{
  "hop_length": 160,
  "spec_augment": true,
  "tokenizer": "char",
  "vocab_size": 32,
  "encoder_kernel_size": 3,
  "grad_clip": 1.0
}
Rows from block 2 of the text decoder, named by matrix and row number. Rows with one number belong to one attention dimension. Each number is 500 + 25 x the weight over its row's rms, rounded and kept within 0 to 999. All counts start at 0. Numbers have three digits each. After the name is the row's rms in percent of the matrix's.
# v: attention query, key and value (stacked) (decoder.blocks.2.attn.qkv.weight, 576x192, the v third), inputs 64-127
# proj: attention output (decoder.blocks.2.attn.proj.weight, 192x192, transposed), outputs 64-127
v.87 094:467487466476475514514524536513512547522488492505538511540516532499524482504501503481530495517529527481490474509480518526481485486540523518544472521474544531451489489523527508540493492497529503
v.88 102:483509485486542513479495515479526503488490497500494496445482486508503465508474501521472512498556490526511528499467493491508479507474487514553485459500484503448506471523528493515531493470496483
v.89 097:458555454473446525508506546485509490519557473495440469479504479527485497490536467498475522487554497501465501551509470458517505491504470481499488446479526481464491492501526495535482484518502508
v.90 111:506519512485503551541470469493512535542526508501473518478530510493462457502509512474531506507476486517467498535478513494460521517531509538514474519465460483506522509472533540505524491483518491
v.91 101:525469508517537524475545505518503478452516510511503494485528478519471485505484535503489475503494532515519506513528511494507488525508475508470569480535565527505519534501494492526524493494505507
v.92 095:514474500501510489458481545482496503508511528461514494541501484530459536486483514469474534517497473509449527483506524503524499485520528468555527492549513543483521511516514472500495474498513505
v.93 103:502496530488493546518479544476488511467490528479505497475511488535480497502510492500531486497564488490493494520442464510482534525567490493518519475497504469497494500494529513500539499457504497
v.94 108:496539500516487434472524511485483439534466535472504485535483520489505564499485502485527533529494492492494500478546481493498479518517501548492487510520519523508473481521518472486495482532473470
v.95 101:501497506479552505502492462507553451447487496472448455498525501496488509504491490493471457529471522492498508469474489471509427517510517514515534479542533498516504525489492475490528518464490511
v.96 104:527478472458477421514485506483470523539482477552506521434497474527499503501513476509462480515481528457526503524487514490548455503501478486539498479473498517514512527487477476495505533521516470
v.97 090:505576493482508518485522489523517477531494544503558525508515490469505508478503464461495479519445494516509503498422503477482520492491483501488471479549529510482524510498542467436483494492486460
v.98 101:499497541464526508487479518545553521441496453524466486573547514458474509522507472497486544518539508478537502522515520519493509465483489509520468488499474491531491479496468465527488493521495516
v.99 097:496520485515487549492547553494500485487478479499485498540493529484498492523469521511483510510493509468545495463527503490518513470496510530499535446522539520483506515489533495469482480530503487
v.100 096:510485557459537478488448472543522500485509520477492507467485501494481473503471500498476503530518502492462425494509490472530478491503517497525465465478522496496491503504501518460505481459487526
v.101 101:551440484485532495480494469580516498485507508519518474486499528477480500483506479553490484521503481470517444486494498466452512513522486481499496508485509521440536538480472519481514459505446446
v.102 099:467516543503477533519491521507505476457507518487518479488522510506524494507489479478500465514475503515509487480482518492535473485516498518503516501516583488473499521513488515504489520482530494
v.103 104:544536501443500529486532562489481475485538497527518491538494548515509515495522464494509480514506494556463462441499531505517508460499564513481502523521526513470506479523481498540472471525513532
v.104 096:501485522550501489470505460493504483507469477482484517463465491465496512479520481493528522489480485518494551525477545488480512459493510494517453484527492494481518498522524470508510486472496504
v.105 099:467491492497496500495505498507521511475524555499512451533504544534487508506507529508521477516450469492525460514495539471450525496456534516487462505460501482548495502501538509462524498541493507
v.106 089:489469473503510485478513491523507516501527501492525481498499534511476497508519471489504494514472489516501499493493524511473531482506475499515457519516485530502465507499487513447568504527492455
v.107 098:529518527502467520499466528457509466486464472510463533534456511488507504467516492486571508484489484494467523528490500487479502449492504533513452473504488548511469509543472533509474480521511491
v.108 103:521506493477491489515494479512515518564496506506482522512511464508510454529503531511541475479522491502476519504501490456538466516513526497486478487473524504493511487477523502520504485501530464
v.109 094:507473493500499486507559494503475490504474538494464497511463484495540516470508527514488453515468504472531475490495493473501486506497508498501490484522494463490450537498458487522522502552510476
v.110 088:461496521532479526534503530510530507459480469509572517520536482535494462542466474523525504482494521486502509540469550529466484510508510440464465462504448522499497500493491540525484477514487465
v.111 102:477494481539486475506492468523524486458485494472493512458530530519487540469479531513499486493498511503535490529508508424471530509528490468488540511491473525526538493541518487484520534556481511
v.112 105:457450522463531501484514489524496486506504476549509504537470446503476526527475480498508464480489508471479480509471505517502484487544500508484469482486523522465492518519524501534526471462501545
v.113 096:487502490477500441487524486523503458467516462492514490505462502503476506516459478489483498475498462481534517456506492456479491489449467481445519514513510536521496517477471493510468519517512478
v.114 099:458528521455538525493521465492480480463543529485505490487538470477497481501487509542508493519486506494468475517516543484560473469514491530487475514503519482475501493482518528478523576507476501
v.115 091:520522553501538459486461524497506511436445511474525494488506492435521484511486522505519517511469487511463498497516494518503481525531505488527532495509490510519535495511485474498553507484505524
v.116 107:516509556446508506482531526518540508466523529512481482543491482491522464478518483479508488536466501489415548493494512488511477438533533502525492486519513526516516517501502475479520512497502455
v.117 096:525525450504499492492500526513479519514505502477480538469517539471487521513494523487518499518535519480502457500572490483455503492530511493472476533518455470480499494499520508469508497469498496
v.118 097:511512487492543499551538521512512500505502496585517459511500524524495541503520504495548455489514503509514472493504475509465511540550485507510476508485506499496483488508470491484515493487462516
v.119 087:489492490506516499487518454482504546523556514543502474527513482488488508512491475503489479500523510477494504502538500497531487470523507503500463540480496509479561519486574490479518476481488519
v.120 100:489448507521459470515497498472514429517494502503521512454564470522513474498514466515496531515488490480502473488471528538505483522469441487518563496462499545491473479509512490519514531471483494
v.121 105:510469516475488457528487481460493513507518497508475521474469499457496506478480489472454473493455528468445480501476491537542487532490532540521517469444523459483463508527495551515475534475479530
v.122 093:523512487486521457516482515517499500503503512492499510495534522521493504514507530514470489512462488501508431496484489493526527460485529508489481502481477523510477462513484487497462454541476527
v.123 097:474490496478494530492471484504518495518481523509490519476530464512561505510543521490520510478514481528464518477469493507497458518485510528477548502468518524519500473513492510482475496495483510
v.124 106:502479508482534505513481546483485481538512477541476540534471479495490480506511506516502538470523530499488517508486442502498472504525553493497484524503552480481528467490504447512536535471500515
v.125 095:481523491474499498532496503469492522510501481517445488475514540514492460505483504526494519471530534431532466513533478529502452472502514489482491499515508490496499467539492499467530509510488483
v.126 100:500524506496504490524500461460508483539498502517506479543479496504486463439468497473512477496532520524458524492470485500533490532467518515483497489526489450520451507492480508514490505493499514
v.127 106:494500490522516449514496493514443516523527517576472504514478494482542478512530536470473431523464514466501502489463486521497483505500507515468459502501531469491477497472495518580508527509462489
v.128 090:468534500508519481518533474473500522515446492525453526471482432567543478503477538496477476531479483508489494496521480536501514498491483501497478451506483470486533524479500467522530494480512473
v.129 110:514531518508538482580498520515489515494503516533488507517461512473511522458463508482493509467434480463497505488532530469504529490458520478505493525498458477498503508503492496473483486501469531
v.130 089:511530497453487479539488473527510495499525510476495511506513514482492530503480503504471469541499519480434454470504520554505528471509523499526480498500523489450480493500493489507492481476497469
v.131 090:489482501500472474479485509478531527496482486537495516514495517497514441503488499479523493509540464541495508479483521461497506534498499541513473479524542555469443513496508493548527482499523462
v.132 091:525497519447535528493475511482497450474531478553547511567469482466522469459518471510528521483479468503488514499466473513496513479491489481461473503484494505493474549480529489511513488483526521
v.133 091:485485467483514490526526510483509472519443508451488493498483509483514482507489459526505509515489497504498490530480528474485536533497492538510483484509523534459514532496527495580518522470509506
v.134 099:470475451485533491532525484518511492528462475468517492487533530515545501507449462472484509474536504500526467542539491466491508498538508525449526518525505502432488513495520464463519494480486493
v.135 098:482484502488521472467510538544502513464508521490473520484498535489492486478494479495517497546543513518505475479518489484474507454501495506522477486512486498465518530503472497466502519478449504
v.136 093:467502470453509525479475544476473518514531503487461501513496485512464509466498485498506518466560498466476435508503458496466480445520484469509467517521444477458467513459477480478508517470472509
v.137 090:528506459519506519530496495525464500487518529485512519491519507469527516479479514498473450496459479490516522481559503502469484499472528511474503533535500467511526485521528522472535482529490496
v.138 113:521473478514481497510522509495514483539486502530514510446536501496541516542528484508508523513491499486485477461484476537483517461526496540466522476514522536505503486502500495548526489520558482
v.139 098:452531508462514510486497483536515531494525461476495475520532514518481553506504492461562488492497513514528537519500493479465506528498517476548475521517516483539566555502472471546549469504478504
v.140 102:438529508531563480520560496517478531521545470501496490512485494506462499516491478492495533471531531521508462477519510462488536533489539485538471491485473449509490518501491502489487495516477489
v.141 091:539436478454507464482494515449506511489533454492519575526470512492468518488539508525529498488501519522509464471494460488521511508492501453528475510484518491538479510489501447455498483474498500
v.142 099:531505505490484505507509455515530490505524492505530529465549447505547505542491510466517491511486474525477522469518516539473499471510465530493517529500522511460508512512490521499484499526547507
v.143 092:535453502478504526477530500507515494532530539520522499487501525518526519530500495486496523525528496548458479468478511453484458491501505521479529520522560524490515467538439479521484497507544477
v.144 096:463484502450528536514506494514477545511492498499537482514472524548499498479519467479526487515537487502528492510517486514431536425480494500486483526468466482493475536520440489494506471503461544
v.145 092:477497505471483484484494475522505490494522475480499547473513531500487497486484526485500560530521516476510505501524479490469483479512538509493484521494520525439480504545476508544521470514497506
v.146 093:464474520495507508495499488525485532495505478467479492463491474527509437509470503509484490511560495474477489529551520519419471499521522475475472480494474541451480528479519504510469500468490476
v.147 100:505462484478449520515503487490525500508504521559500523461501481522520543518487493526499526517518484507524468477463523497513467486502492493462502526458508521485494491505516536578504488516533513
v.148 084:455477542541514505493477496507505461498488474527512495540472506519508514474497494514478472511449434447497458508515532499519472477471477455509541498496498498539535474488487522542481532509485498
v.149 095:486481517499533497485541527457495485468542517507539513599479498529536529564490463467519476490542544503501510491517510495516517527481500482491537528455516527522487502488533504516495522488469530
v.150 095:490508484493475471510505510533510484480455532518507510472520470512523484529515449446509481505523485511493492482481519472489479486464532492464509445536550530489496506491524498521470497463510474
v.151 093:491505542530530470539495514519545486452511487479504480496495550566517486513490495498540498512475528523560497517519484520525496446507496502482445500512495427472485521475483498509510486516497516
v.152 099:504497497528524508540478496521480501488535521480500460502499515445503507524471519452502481529499533509484477523520541497529463453498542502528497509524444476508490547526515514484472540508435549
v.153 091:495507482453558491520452450481525500474486481542482483443513491555468543519469478502499536502563488505462482468511482525514523527507485464548468508515476479498535508515516478484525506495525496
v.154 088:542478503462526500508519475506492501496534489539478477486482469523511449526498501516516499485497514523517506494502490499472496496489487528489493495511516541459466518492520508515495518484501486
v.155 090:469498515510505507512509483509528484480473499459498501541458502511491458495492509481573490489480506529457470458506450478478472457483472495489486513521530500516490492521431517457478524515515499
v.156 095:515491509451520480470528508443496475539457484488511511480540499518527505496511490515482481504508520521478454516505521472541518549538485462499525503521477506514538498482506507560477492471499486
v.157 088:461520489491565496532489566491471520526518479503472494525465506524499515541529502493510495511494486492464479477511503515507475500532526492536503531494482478527474498532529493520505528508473562
v.158 099:510518526488489562506505528463501510532512517526523521529515493509465494498507495476461458475505539487442538497456501512531505513514496527516498537479551509474513468438470485496513499497525557
v.159 087:498511516490508478530558475492512516482536484519496507482508505476500455446457500485491512507543531501568525497535479528522534489478552518533436501490457503509498528502519498465522516507468483
v.160 092:489502530489471496502501494501502497520452511498498466514515497527513486516557536502515530516492473502509501493487531543508510517532483508492479509493469482515536515489477483476481475466488526
v.161 108:524470488551511485477532484550522545450465525475530486500492507527495524516476533457516478504461533487486518474470513437506500492507493536542533443481530494466528484515504525523522483503517464
v.162 099:529512483497498481509494465511484512473473468514468487456481468466512539519572525548483472505507522476490474500518504467517495513491470498499481497521516465517506532526508500489516469481477489
v.163 113:452504522529509498480474456523500514476503495525462465507534489528486506503485550467449491491477470501487501469507504514536471507509505478491501481485575493501473482489517534514516525489516428
v.164 101:496506499483521486502514505497503490469490463495496521492496496484506539480482462536502478533548486475496492514452479520502472511509466532526497524488525500493467518503490563509517494517485498
v.165 107:554501485542490503485489482491541482474468525502503523477519493495487524485534527523528469507453540517480516497483517500472495480497460508524520503505478504474531483509503556535557461544495461
v.166 117:482465509509571513499486493531492507494456492465515481477473504518508489492510548510438484463498479517520473493464488513529486510500484488514535472488553499528486524526493544542468537524505485
v.167 114:466535504510463534526498489510526498492477474432488479510538529496501500508529503494556538500500488513474511546517529478489516512550524501536497489453482510523510471499508498524478496541477511
v.168 099:488500535543494519522508475498519510477504493506567543475473528499465532525510524503448463445481487479497505475451528481531565475463478525481518541488541436483466484506483535463505563497519473
v.169 109:461505488562496506482501520503479547464510486577509475503487472527516515494542521491501516491494521453491472473512517485534459509494470479546530512547556530475532484515494489492468513489509473
v.170 100:504527486464505491487529531484532507487508502508490513473484499504472489475535467508484533495522503515530538504534507484458483488517523502567455535497478486539503477496477508483490481508475487
v.171 109:526501477435488486464465534500477480548514517504524542495458485508453476525516473485500495529495481463502524534501449513460540513463499506499447476526479505505472503478494480463558466484498527
v.172 108:477508537532496513531512461492496507502465476528505496477489484497475463538490524521507506446452485500524512477476487535559535506451539498538489490491498483481493503510489516498466538499565478
v.173 106:520513487487535502451515510499495505473514462495487454471509494513525546498494533477499527501486479468499507445495509472516526534527499487487522453497548497482532498492502541535495500464515468
v.174 120:538505484504472510529550506517479510521485484497497530498532504476525531476532497518494541505514529480514516521512514510435512524523507499495456492492433504475505556555505509475529472529473535
v.175 107:506454522530494513472525447520509451501525489488537498533464499482497510499474493469500454529482511489541495510543521473510540478485484465485480525499431507511522502481509474499492501482474509
v.176 112:506491519582484490526490481545492507502468506500540477474513482496484525496497513512467476514537477520483538495482489518511457537517479509451478514412485506472474545490530506504484502484463512
v.177 108:457462500525486518491486516527500498503526519528493543479479494473506509488473460515511481538504504507513468474521510507492483478477546479492523494501504500518519500479475472510518488513520512
v.178 104:508501531535502528547509492483513497490500513523515498482489523482524515492535463532471472526519463521518510513496508497507504513519502480487458492472497498565507513469475494558516469501511532
v.179 098:521519507518522524515478481488496498500530492480509458482496476489457504476480494486476529488527548504487536522510492501517511475536501530518491505512482519523505515507488471489487507492441524
v.180 109:531479429468514463527518542480511479511461489513545502462471504499534471478532450480492458503473490481534476493492498518485486496489537523486478492489509454524546507479517510507497501522516480
v.181 099:511496494518480500485494509473517484462480487546509435489529465525497510538473529515473519534502521472492481508482537495514494534512489533501546523534547489535486488490538503527475509514492477
v.182 097:464523490490490506486525506464476483519508462509488501558485487488543546508479514520469484479515509504481496488474466460516440492481474487502513521508527505556477488486472509527520500524545444
v.183 111:506460521520506497472549499469494482523505517531508528480488512474515482533473500556507522507490466456514509483551503572474484506500511470491522483522491500516478496471484500457498536475520498
v.184 098:514506503531484502543501511498496495501530498508472548537474511489520477485491511517522497504510481514446485501552458451536526480536541523530502563505493538523541482523477413492479496507508519
proj.87 094:511487502491534502508485515515560487472489499474542489524539501487493495518537501450498470453478498471556532499464479474503519482516473537466501510448500505514493483542490527513479528488522491
proj.88 098:547515501490465492513496522411515529550480470499495530510479532502482503508523487521531553499489521525523509491505536490521472497480504498486486533508519538526472521517521495483514474520492506
proj.89 091:561480511511538495544512509448527480519557482479505476519473517503528477518534493479527491454473479502526503486511504476490517497497451481490512527502487525515467494516489511549512480511489538
proj.90 104:491493487505484463468469516540498505480514495486535478452444480473488508499471525452446517504507498530525514454525492480505470457495513505484501491529520480449530523480462520474499485514530546
proj.91 103:493531549498499531483508464485518538469436543484479548529553458519525505480547473505493470487503491507438521535484507485499537553514494516498444506482488551523462529542524470502509505541514522
proj.92 114:478468532477502512512490472524535491504467526492469509537575492536488475499519471534509463514492518485485511501461499514503562536516459529522521446463476517535493514485501470552538518488506474
proj.93 095:512516504503497459467499495487506538506528520497493502493507519543528527414533497517502501485508470524508483459519491480544451492474507505482504520485515500490495562535517486476493478506509499
proj.94 108:505462485502519522522498515452524474549535490535502514493498551495512487563505492544498502499509526479477446509487531536482493507485502493505521480526496519546464462523537521522454521490531480
proj.95 090:510497540505479492466528503459497529473490550520469492554510481485530517475501478504539488505501454499515483556504481511549536511491509481516521533419512506491525501527498476523493467494492477
proj.96 110:483579528542506490504480506473521490498552521468502501486519519452511497509458505494517519493515481530531474565458476495539510453472493492512477530480496499525525491493498512512485473486468543
proj.97 073:479463532482459465481494544510493515483509486463502505485512516490519508504487516512473505484517528480532468486520481528514474517511502498507493513529502491531488493511441453547518484506447573
proj.98 093:500490465480549504521487486499498475513439464533520455543486469478519490509568481528527495476499522511540556490440495485487522522485473491481527478482495455487510504480480517507502520524533463
proj.99 084:520469491523456474511489447495517547496510495477491491517507527514475495520525504481454484504514510471503519524518503486509482487520493504496538538484547496506480493510496507496494522502546473
proj.100 086:484508474499509511489501490509514499465481531501511551512521487499477521497453513529518503499492484505496487464512505515466487518496546503536508503530527544485548534518506487494508527488478494
proj.101 101:474505547473518492486457577462455468520513504450504505483509517505547491546477459521496521467490498561518525483496502514502484460489482480492521509552468497543502493490475458507504521450483568
proj.102 091:530465541500460482495549485535546528464461515487497514509553470541528518471487488471462501531546482495510492487479483520499510503521469523473527472423509527465445511465488507508508502540528532
proj.103 106:463497505518480512506527459494506485501424464459505508484535505522542472452528500501481510506492505477444489485503518498500454533524428490492496535441462535507458507514530494510558523522492474
proj.104 093:519536458523483502477472502539512549471535506554505482516439531496476509549543525498496515486500481456497504494494549498516476496489527521500521533507522476532502515511486528510473505458468450
proj.105 088:517473492476517476518507523537469479460442474488506502512508526535482486515527480508507515527507502480485504493532470536494519505536520506516497495546451484516502527510472493468560543507486538
proj.106 092:540499504496527473496492520504475480441488490493515513546486533536481483564508468545515500542537469497532518502488453503485504512493545482527506484558503483500519529495465498498498535474474520
proj.107 096:502500476474485523475495493578547542445445468492491503495548489525496470512561503523505513528485504450496538495457486534509529515499503486484490502478512486517495502471480513500543528533486457
proj.108 107:487535494507498534490525479465554509526518494496493504469515455451481492434503514461533475482477506465489504514505506496507517507506483545521495510478496567502501469498535473500503501526490480
proj.109 089:499542495503530497502466491466480476472479456465493540501541562521523478567516488523521506499491496498460471514497476534493494498505491524510544514499486491558492513498524511511524539483479496
proj.110 068:531502497470482471493489505559506568467504516470492535535489485496482490506505503462515488518504502482508529480518505519532518451522513489507495511534511491523518526556482526437507483507493518
proj.111 087:524525502473522467472456516459495499532553530529525516471476482488458557508474501528541537462508520527519499509492531516487502498451530460523492467524509454482506498498529488478460504516515486
proj.112 100:498495485489494534490508492483546532483463528502492503493509431478497487432487523471515461474474482488460492476522511502513499504517511530533505524510505540473510457538514476455508520495492458
proj.113 083:499566499463529477493456512477446526492510495473487575496505540514490527512490506503511505505499520534498488486546503494480473471482530476512467486549484489557488524487520496462535506487493498
proj.114 078:518465503523455487483510489591510546450474484514519501517520536545496487502519490514461521558512462431516484492500500503463481522497475479517480517477547494502456551484460484539532495484495485
proj.115 081:504470476486485552501517481516529529464506514525479526518476460527456550466511494494495477472504509467484477470518536493523496466479532531527494488530519523472510519496537521480496533503526464
proj.116 109:523475476498466514489498465521527568437448498498476517516542496537481495492512488524493474533502503444469485469506481519521496528492508506525517500489511513505486538506481489492546536519487473
proj.117 078:478509514499533502503489536416456441561502509499545528517509480448488512503476494535512474492505516556482508523469513492525475494513528504502548472530482519555537473506520519490493489519510510
proj.118 109:507539500515568532531500514490499488477465487473526483533493542519515473541522513512507505498509488530509519496490485502458484504500501456489509506509476466522480504531513504476485511504497530
proj.119 086:544465525510490471502510517513502545472545553510501465468489483492478537488457490513460514521541442493541477504539501459467482525520502505543465504521495513447496499517448455494493494452481520
proj.120 103:480517513482449489459483475480518513527525502488487506486506479444486505491460481489496486479482510498501507516507515483568532487473502531525489508490522528525515483473513469501516479514496452
proj.121 087:489511503507513537451512520519500498497469466535503501480493508519524469502510490515507562505508492503470480473487528521474462527485472500471466517486481501485500499502471528512514501469492483
proj.122 073:476501537493523499500497517483485466547427458480497492502551518514555476491521474537517499527500519525497516489450482492511482545493456521454479514479467486517504480489494495539537492497509464
proj.123 102:493469513512462467484517498511494472559525512508494485461484471455477503451469507473503516504506517462519502514537494474533524524529510517522475514490502533444543470495483471494505471516511518
proj.124 122:498532477528524535514531475482539520488501508529499461488469455457480484448503546485512493481504466477491512502506517463478482531522489523514504507497474499478512457524509491482471470495489493
proj.125 079:516482520539524500523505495510503464494482501478487470528551560519498464525510460509478490531530503502530501520445479471495505476517481489513522512508506501495527507515441537525500507498517530
proj.126 088:512495473501512520503508468515528539484496443537487496521503507487494472532550529476519502483474497419472481513503519476491490518488495520517510508419532473508497498518501518543488483498479495
proj.127 078:535555498505527479473506500445474538501470500490490527488491516463521474501455485491528512487514419538458435521537482501465458544491543527524488524483513527504491505551527452483518499465471502
proj.128 064:531481533487543501524473506479512426523505508478469469520479510432491515539492494482517456442515508488511487494496492516495472507518510520531498493489535507497518519510467497514447515495508496
proj.129 129:507503475524516494530519521523465488488474491489544491499506537534470507495514515498499505541517506515518486500514478507481480501492526453484494519469503483506481533526513523465514536529488513
proj.130 062:523529538505505470452501463473511541480480469467490502521474503498508493528494509487471521483505514490499508489545519492478519518478507512519486534510543487553495511487529438567525498520484472
proj.131 086:478534513487467505499505479516503560475504486465481497470508546494480508526485506526465501467511490447496493518556533493467487513476481538489480494474517491540455501460496462531518458468484500
proj.132 080:470535480522485514505502521523442540483462486509518450479449535517499480525533509514473541520498508451498509478514497500525485526485520469511478551460475492518476527492451504497528523497487446
proj.133 084:492513517485489508486475491531495514490538505481459520463470502510476523528510525508463490453521465499503487521503516482494469497487493530504492478536500452533504472467463497513488443458499526
proj.134 063:549497508487522539533489479479542511505509506464430462494530448490486516497518492497478498476503510527505502528478474494491490470553493494563511476508462526492499469491514492545505498507506535
proj.135 066:521539540497496516441506484463520493528513501474513508494497457518459498564502493491464467449521467530483541476474501552487488501460485486522550505486537473516510508502480466520476505521539530
proj.136 089:542516523535542491531538495504481481494476493478524460527479528507481464540510494530461493492512517515523522491515470506508484502482509508491505479477489479530493537505486515486491569516500507
proj.137 067:482495512518478509475491514474541502503504525475501509511483474511506543485443492463510487539479510514490487494470495491532499519522493451504541506479491528430509517463514457504500487505540474
proj.138 117:466520515474491518470474488472515492529536517527458524483503479468524490505469479527500515459484503479498499515509513478500517505501472525536519482528462515496527462464475476537505454452495490
proj.139 086:530480496505537518552472545509467494473463519509541488531489514489494507500538494503483506513501484503522493490500460501528476483491514460452489497499475496511501499516498504446470551526480530
proj.140 118:528517496516505500524519511523483501471458499482546472538475525526489501509521519492506505518524495513519499486513489505481483494486521463472484531475514496517474529537505519468515526524495510
proj.141 087:466525456517520499512497505506456494504486507534533486516498504496522481497500488494531535550488523489516528450526486485499497513518522468487498527472484524517496526520515522459496533503525458
proj.142 113:471484504499483502468489487447538480539517514519450531500537462476520486478493478504510499484480526493490507501478508483528541522509467524512511492512484530480496487475504469535516470478512482
proj.143 111:458519509484483517486479489459516488514533527526454533481514478460514504493484485499519520470489492473482506492504497486498529503512482517532512494509472522489518468468498465527498464454510480
proj.144 082:540484487473532518514489505466472489484498482492501480524490475463496478506522477480500479478469522509509542465449475504555494512495500476513495545472503526475497497510507476473478568529511475
proj.145 067:514477483488529502506500506510506518450495512531503490511505465487489491460541468506476454479505547512525495483440473477556511467510511521500493496536466515486531512538504510467464525508517517
proj.146 063:559532524457505491497512471505499505489507471491472507543518506494490505533531463502466444440542520527491530501465497498512494462495463514529550474489474474532511541494490456510482483497483548
proj.147 100:478523525470504519488463499468499490530549510518457512493491481447519474504482477520495501471479487477487514493502490482506514507490477517534513497527466510508534465478477447526499456450501496
proj.148 060:495497492524418470485526495478496499508542489460441491502516479496510520506449494446512520517483529509478499492468515513534512470496518509543479529535521544475489508471505469492513539525508455
proj.149 064:482535460484459496491510485485470533502512490493492484475544467488537492461476497484481536546474510485513492497520510533520508519494514506511460551472543531520485480519504484452519501516508467
proj.150 085:490513519462483504485480500474521502505542490502452504498488482486513497488490492509476487472499489476484505519508493479497529508493472553552497471522498488493520466472479475558502451468495512
proj.151 088:541530460483495491508500488491504526457479476482513478554502486477508485489513482453536476516468533511496530477479457522523487481492522469511491522480539534492506520537536481462496550540544470
proj.152 113:522495490526500489519527497513501505484465484468530483540496509527494495496515494480517481516513523522504510487483471516530501500510524482480493534474520499498484515530528516468501581570504510
proj.153 066:532525540502534529506472486509470492501486491506492491516473547496511452539537526475489501463516496497510529495508498471458490502485455535507503490498568496534509503492495500538469509490507493
proj.154 089:504540547502487497495509477509473506508510474503478495493471502525491475542525507530449494465522455481494501505526529464497506523459480534494493494495480453542496521466461485554497421456481509
proj.155 075:477523455489478486494492500511492522483475470474475509520531519482464515462506512464532512542469545482510517494499482498496506520513550490517482533480549529469500510485543487447526568552521465
proj.156 079:515516500513524517506511489522469507497522496524473484480436509504485499519511544513468510471529445472526514510542532501466472499464494488550487496532535494499513503492471500507495456459459470
proj.157 106:490521477514507528534508511502496493476464506484534480492487507483500495500503516477539530542498502493535516503508473493476484496499519452486489542482498532490483492516528509477497568548497471
proj.158 072:486494486524523505523517509493525504450494504512496503475506519509531480487537503527525556529509505506526498505568501500467518539495512475449466524478464472519481478554498519501536520560484498
proj.159 092:542514512519506504510490513514456498479482497494534455535446547532477475556530498542477487480540476509490514494511482487504464498467513484519509531473521469525504537515479524487467523498498519
proj.160 086:513502490465492476508503479494475498475487492504486499548437521515504519521512483501484489488486458486460510492508480501517485484504496544537514517488545560520490493530509487540508517463538463
proj.161 136:517484531499480493526547505492500498514481487502490504495521487460496517447499521477488498503504505506542478534511470489544533469474497488437505500474525479531537455524495528451545472546486516
proj.162 110:470502518490559476518512524512496469512446529511510516504484466509503509520470528450523513525500473542512523481474443496492515438498445506519538484462503508517533521483482524502498486485510505
proj.163 138:491520480510513517512470539492520469518508471511488519460549510463462507506501516505512540544422551465520491492490493506481551462453536500449498500481452452525511520457484462489475472511491508
proj.164 098:507440526520501500495519528503503506528489493471514524503498507495510496506527536440484532491465541509483499500503512489499527469479498506491529519499501559512496471547560462467486504500507524
proj.165 111:483511514505478476490501493493471477518514501493472529510480509473522551444467517502493476523511491486463481528508489468543516477496484527522518524525501543509534487512513495485535502476510499
proj.166 143:466497513507450514501464523497519500512498504492509527490501504486464539499486522496547556560464488493515475500505499483515571469476535487463498529473491477517522489518517487450494485492462479
proj.167 121:548463493476502479494506514488504518519506476521473472515477487501510504497549476492479471480507571483478512510496466481511466475484454527530530520515549518492483495479508481561503514515580516
proj.168 106:500499501513524496488510562535468481504477477512511511501499466504461493502476543486518534557462521494498533495517467507464527463456523491459528471484454439509511541448492474491489496492512496
proj.169 129:477520506483514501546503513538539502473446472465484468460549496474513490501522480461510491489458501473512501508478469482493531434503461509472508533452463465527493475471464505493491502508505492
proj.170 127:526512532461497488490519488519484534491469528485512484534474513547555501486515483450500483485549460538484514506492520474518453505534465539544479478521550588478482446556523504482505511477487521
proj.171 122:493468525521497517455513490503499513506495511501532504493525503524540479533470505510516513506503454503477474480482560544523495584529528504488497493509537529500473493532533506469480507497498457
proj.172 135:493515477515512507509454528519518466489507508502516524447521509487448521536489513514512563531474509470498482481494493540448542480474531466456499493496432424498513535444474509486480482489458486
proj.173 122:431507546497451511498480519535496533524469502472480530467524507483530497517519510446503539543483512515505464534490484456509516452494473478473511538493475481535512469512499476476524496507493499
proj.174 142:487500526461480493473491489523478515521505535491516503538448500536556501477497487466495471484546483559489490499506506461527459502541469517549484496536557573479499471549517497496520496489512518
proj.175 110:525522472491541501486520466474459477511490492544466501518497513461479480505508453528453485470519521489485518508508483505476440525470496518494502492508504481513456523460469504520498510510537498
proj.176 108:524497465461505498501459560474533524495524468523505504537472473522446511500542522492474519542476514482481513475499483496491535480482523508526525502482502511509493521533505448527504480483518492
proj.177 102:514543467472500527495516480472458470505492443502486490531540506489533456525513465538467475490493481512463517482486521500495442524496481540482509499492466493513467536462472511520474509476534502
proj.178 116:559537459482543490489476511475494500495530485530487513518489517485502499507500487525484497491511513500467510476492509522482487521498496520531483509523480522462485535496499500540486529471529485
proj.179 107:510445488484516495484500521467528470514497486536509505529506446499506513505501498517551508523508537488518525482506467521512506500519471485521556515473515500507492497484510465563500494513582499
proj.180 131:504514519479469513496525505518494545490505503471516478519479519532553488493531511461472499481547421539471473506506546478507474513527493524512467500496511538509475495586494540452516482499453508
proj.181 106:493545479469498520536464529512529554487487488485471493496499466496510524464541477473545499527416506504511511511469469469493513452501481486514499550495520528515477467508474492531491503516499486
proj.182 098:498504539524536496519527478482474484528477513477488504463518515462476448525489511477467500486495514501524535533530481492508491467450486497475481471498452480518525485467526473461494513532480557
proj.183 124:459553481493434512470458529504530504473532465484491511470509521521517528484480478530487515539471498526478451472477541515495498493499547503498496529511494483494464542479502503495519511486511445
proj.184 096:473482537526522522509514425499497464523472552507524490475512517500475506522490474492481490503543491493534533522515455502523486544520444470508501460487495501498520474501503534507499506491493526